A small masked image model, trained from scratch.
Model: 5.39M parameters, 32-pixel images, arch vit, norm layernorm, activation gelu, moe soft, patch size [8, 8], layers 16, width 192.
Training: adamw at rate 0.0023, 15300 steps.
Data: trained on retinal OCT scans (Kermany 2017), 98430 training examples, 59.7 epochs.
Rows from block 12 of a small masked image model, named by matrix and row number. Rows with one number belong to one neuron. Each number is 500 + 25 x the weight over its row's rms, rounded and kept within 0 to 999. All counts start at 0. Numbers have three digits each.
Before each neuron's rows are labels from the 100 images, of 14848, where the neuron reaches its highest value: "top examples" is what is common among them. Only what is clearly more common there than usual is listed. The data: retinal OCT scans (Kermany 2017). In brackets: how many of the 100, against the usual share in percent.
# fc1: MLP up (model.blocks.12.mlp.fc1.weight, 576x192), inputs 0-95
# fc2: MLP down (model.blocks.12.mlp.fc2.weight, 192x576, transposed), outputs 0-95

top examples: finding: diabetic macular edema (31 vs 11.7)
fc1.69:515487510503529500488456512502491503577518559519493490518494554479518531499512501462502494473517553503524488489503548501514499490502481518513500472472518502502547473454505519492534503514470553488506522495524492485464480506458481487508553502445509465515437516518450498515459518472469497472
fc2.69:530515543458493506489471553507527479502551499504482459496481493498536549526539472526519522499490498502457518547512516548472492456501505531527523481480487466484499523505516501548501555486491515502465509523561486500500542497500498506478532497447513448496458503496521530477480502463502510496

top examples: finding: choroidal neovascularization (68 vs 29.3)
fc1.465:498525482470476517466517488496530548454479508516499492481514537494512493492477493507500528494485489509531490549474480440501504491468504542482508458486472478509477495491515486496514478522520515492543501499530457423526512499528485553503468483509529476485507528539485489497518510489512495450
fc2.465:529485445506498504488516456498471501497547516529502488490482481467487512503511517533574488529488503554512494461501433499506555485508511492491508508494558487485495497465487494484512476486527495519505467502511512483467492503478523526497501496521502530529544473532448521516492506551492506484

top examples: finding: normal (81 vs 51.6)
fc1.112:465436517505520510499494435502507507531512500522530461473531523477520495535500482539484474469505544458503530519462522480488499528498458512491528478527544515439478522503557512499504506508502489496495520507570496507480529487500492508513509482505509507515495523549516520478488484508484500485
fc2.112:490515533504503496477547431525467492525492495489510470519509503499460467533506492472532484451494507512551525518530480498508496502508481485484521477532520534478477486474503526491518518481494505528496507521537508501468493513530532509487466481465459462487502507478488471512471478572511492529

top examples: finding: diabetic macular edema (57 vs 11.7)
fc1.223:472490491479501525488521503512519475494514493511455435484473491459497480508514476481504516517510477533481482527483442481474470517540507590521474552522523485542472500540539510475524460509486504477502513517504478482479513451485516479498498491470499490479483502512506485503503521520531494513
fc2.223:462520530499473482552526486494512501510499510495522478525537491495456472483551517510487508466505505456517522517486506528505527487458456506462483441564509475456565437490479475542450494509515518500493489526481493462509455517518512524519465471484482514503454492451477458498501537488507502509

top examples: finding: diabetic macular edema (28 vs 11.7)
fc1.521:502474493482505517512485523514478479522478531526490507481491490436534528487482494551522528464511475569523519512537486508500499457530515502507501493496499487490488479499476464499517467510515541431525472500499476460473534528490492480505486467477530481500515498475470490469552511515495515482
fc2.521:493498486488480454515467496505476492488497491525486478539486486512471527460472516547505496485515478507493481495498488488479558508509493499499494523449477529502484397508530491486443502492503507516454532486510473505485450492485508485547482487550505502486503521467466520505496493464490468495

top examples: finding: normal (86 vs 51.6)
fc1.232:514551525532505520528504503496505480503506501525520500482449495521540506525476468482513505501534508436516520486486529518497493511514531497525538488488479481500483490526547495502518499479469502511463489472492512488456507521483517514487476521503515493537514511497532516508499491488467513482
fc2.232:491509479506533524516494498490558529515453569481489502492488515501532499505491482534487528531492501526531491519545495473502515524514511472504489514473505515546486506487513494527511440493497530461495516498487509451509511462480487539485460522459461483506518513481508500489507517469484525503

top examples: finding: choroidal neovascularization (74 vs 29.3)
fc1.552:493542482493499479520532501519516514552504524501514494504467476498507496489495501474495518467535517513528508517478478550529491499505506501484498478501506510511484476506505543488504440488522475470527505504576465506435509512505516527529487522487537506510457543482488530527472499488510475520
fc2.552:528452545488464466496504516506529481521511466474515507483480500521544523459515538492453545472497505485547503488502521501500477490467501509473514451511514493480491494499489505511495537496487514517488515509513529484501548468524503514466524508524518526491533518510510490466533486504513495500

top examples: finding: normal (95 vs 51.6)
fc1.139:490522519517467515484503465498504520486524480540511526468443556559521500490526476465490506540482485467496495535456483480504469545489485505524505529481524469462458500481495462530510481485496518463481475500502449504524527522521479530491521504510546495509539486481511512480494492497513492455
fc2.139:522524443483502488498464442496489487478537493511474472496494485512470462535500467537504491540523491504456473479480465473497527495531499520482517527479546446480485493485507515505499488506505510523515513498510485507502509482491495487468517486481495495506503504528447495505515519502502472549

top examples: finding: choroidal neovascularization (64 vs 29.3)
fc1.382:487525523524522533507522478499513472499511483478480499512497507517526496507499502513514511525496500520538500575469497480465533542447488517481518489494495491475494489470495480491500495495506510443483453508483491482556514478476518570499456437507503469503454514526444512549500504513486513531
fc2.382:495504451460541465501484538505557509509536518481493545548528486495499498519480480518516490469525488507505460492518468489476519515525485478475504481481483486482514440502485477506504492547499475505521477483539445499545510473550535502482496506415477565494479512505484534514456508487518512494

top examples: finding: normal (93 vs 51.6)
fc1.304:472487486553479512467476535500505526501499461512517493493421472454523493495490471523474536554518476467520463503502467516476515494582529530515488486553479463495476516528468455502495516486490513492521531515503519517531488527479489562465500538464512499533500494507483520484501490491487464502
fc2.304:533526480478487479521404462498487445465496483485521537459508495482544508486554449542473548504509482506466506502499496502483489452499515512520484505492499511488485527497559471526448528528510499468466506566574518469498514505511501477497484516496530499467487473496564491502481506457515504479

top examples: finding: diabetic macular edema (60 vs 11.7)
fc1.105:506493485527501493449460540522523486511476474468537466488441508457512505469535478479516572517511473498525488475470490489474511486543494530492505517510504497540478489536465527497538504510510521494501518539491518512467507535468512474510510539490487505462471476521493503440449482506523509514
fc2.105:505469526487534463515493514489530481461515428463503510519465458528468547502544506480455520501483491530513483502481490506505476435514503508492486539532477517494511502498512489504503520491478537521516479521523515486513503507471501466477509481517515526506498524541521516494484524502544485460

top examples: finding: diabetic macular edema (29 vs 11.7)
fc1.96:492539514534497528487481469494539512497529540422513495444448539491524488484504478476491496503547509488514518522474495500508480467483457522524505487514536502503476496507498514520509508479560536467523508488538503524493518522523491536520520462455531502480526564495513501471482490495496507519
fc2.96:464543518475477484534503507491557459532581515463491485472495487468514496479510486504510520493502493496518512484509510522492472485519467530490524505471530506511487488499548512530525511489482494497453496484476483524477524490526490543531475482479498508481515493534474463530464480453484514514

top examples: finding: choroidal neovascularization (70 vs 29.3)
fc1.311:507514530503538522492486500501489461494500483520490511504438481499507501484472490477525502473512455488459495542461506499514545476512512505518535523544528555539563489448491473468546433465483529485498546489491494512472521454452548517511459525468497496510515541486490493490516483507515501483
fc2.311:500470484538507531519530476498505538474488501500505456502517463463485543506503483451473494489533470511474438451494479511502546475516562517526521495545510511522519506471454512496510514507512520507526521534454455508531538508497511468500462504505482528477487417460493504481503531504499484523

top examples: finding: diabetic macular edema (58 vs 11.7)
fc1.276:490497522498507511478504495484500543503504482485488488496504480485506490484517472456461549501481519517488524537467530472510481491524510517508482493471513517510434533515457464511517522509508541476532525527517459490514527496517513467456469491483498482469458512554497507458522482536524493509
fc2.276:490506534459519491553523453487517510496457521483482530496446510516469465513510484497460504487450488490476511512453532497504481425526506487499512491514465529491459502544457509525491535492506495503526462527518521494488515500496507488483556493479530499466513531491568513491522514477535515488

top examples: finding: choroidal neovascularization (77 vs 29.3)
fc1.296:483532497492494530467447512496549516455511503476498500485514506475524510520489498507507503462512516412481497501504498501493517546509487517493498493538502494532538478465514471507539501523489512501476513497536537453544483459464512527543518527503521473493496540526500487502514495504474467493
fc2.296:500518529509544517496487487490533521482509520516505459494452502515481478485490476540469482489498477554476513491494534484488472484509520506500497488502509510510517467521500506511477485498516495479464469507572460502523511506495496564543526538456471478464541429521482508509540498495490492468

top examples: finding: normal (79 vs 51.6)
fc1.138:494561491497496491503500521508474508494456526476546522512429500550535509491500447487509498507554516466485512503505505489509498516525489514511531518488516496505483534500580450513483490507477503498501495498516515546525517471482511577496492510474503487502495516528531516518452502456474489476
fc2.138:508506496483500482453501518495495488465443483486521504437504478469536515515498470514500516443518471509496516498474536484470482470502524492494557523511517548537488490507532498483479476494477522514491540504492548493528509466475509569510458505500475527500407489473519479497540467464467493496

top examples: finding: choroidal neovascularization (68 vs 29.3)
fc1.106:502489485480512511528500452417550470479445541470481513515480544525524502474486476493498511513509466477534469497509500504491547473480510482492497502526434519500543518498509506505523467508511454471526499528520517508499511451525573501515454511544499470504534522520537490462501508521489513480
fc2.106:477487500499497491454499528493488532509518445542495460481537483508535499541499493486550490480505513527455517510507474509478495492501496508516495548445505516483499436495512516443471493519467521524461493511484496510502454521465452513508557521536479520543439464465523558490479514479527463537

top examples: finding: choroidal neovascularization (61 vs 29.3)
fc1.398:457477475515514511534500484503515491503523496471480495486508478484540488483472504481503539483512485529466497500463562508505492464490512494508483517521538515544465511498495480463533465463514499464496487515461565465504525487517521490480499472528511482501528554496502494508502479455479521488
fc2.398:483526531515512526461524531500496506505477495473521499519478490467483527496510518498515491532477500501516469520512481507510499495485478503515522527491511490496454542507527509526518491525513488463556507483510448521458525528518494478467561542509495501490497514454513525480471530461518500512

top examples: finding: choroidal neovascularization (60 vs 29.3)
fc1.371:483508536552477494526408484533489516444469514531468484492479494481507477479479473473498531526483516525504479494498515488495526515534531459521463495525511504484466457487502421520531487526511512513468517508520509537462515505452488505513472536533501481494498508490509487477512492508497505539
fc2.371:482500487556506521533515508495494548538460516514522489479538480528502499468478512494497481460489534486472551495490494540534473488470492504491503473504499519518478552482492493518443485525464513527491455491500513523514537494465544497523503516517471506491509470461495474502523492517428514501

top examples: finding: diabetic macular edema (55 vs 11.7)
fc1.385:478479477490518538506513507514544478511468516510485486496475498481555501520505484494521514492532501496489482509467449518514524521487482507507488497506483521496526491515488514495534490468551483503504532509485520467463514467503504536497465530479506494514531514547494526514508496484501524521
fc2.385:524528496485478487496497472491494441489524481524483526479510522469527495497539493486485507433525541487506522484518482500477506500464469520456541476500521471493521507501554513532484499502500469553497485521546466566512536498512480534494441515472516527486516510508454448551490477503488493476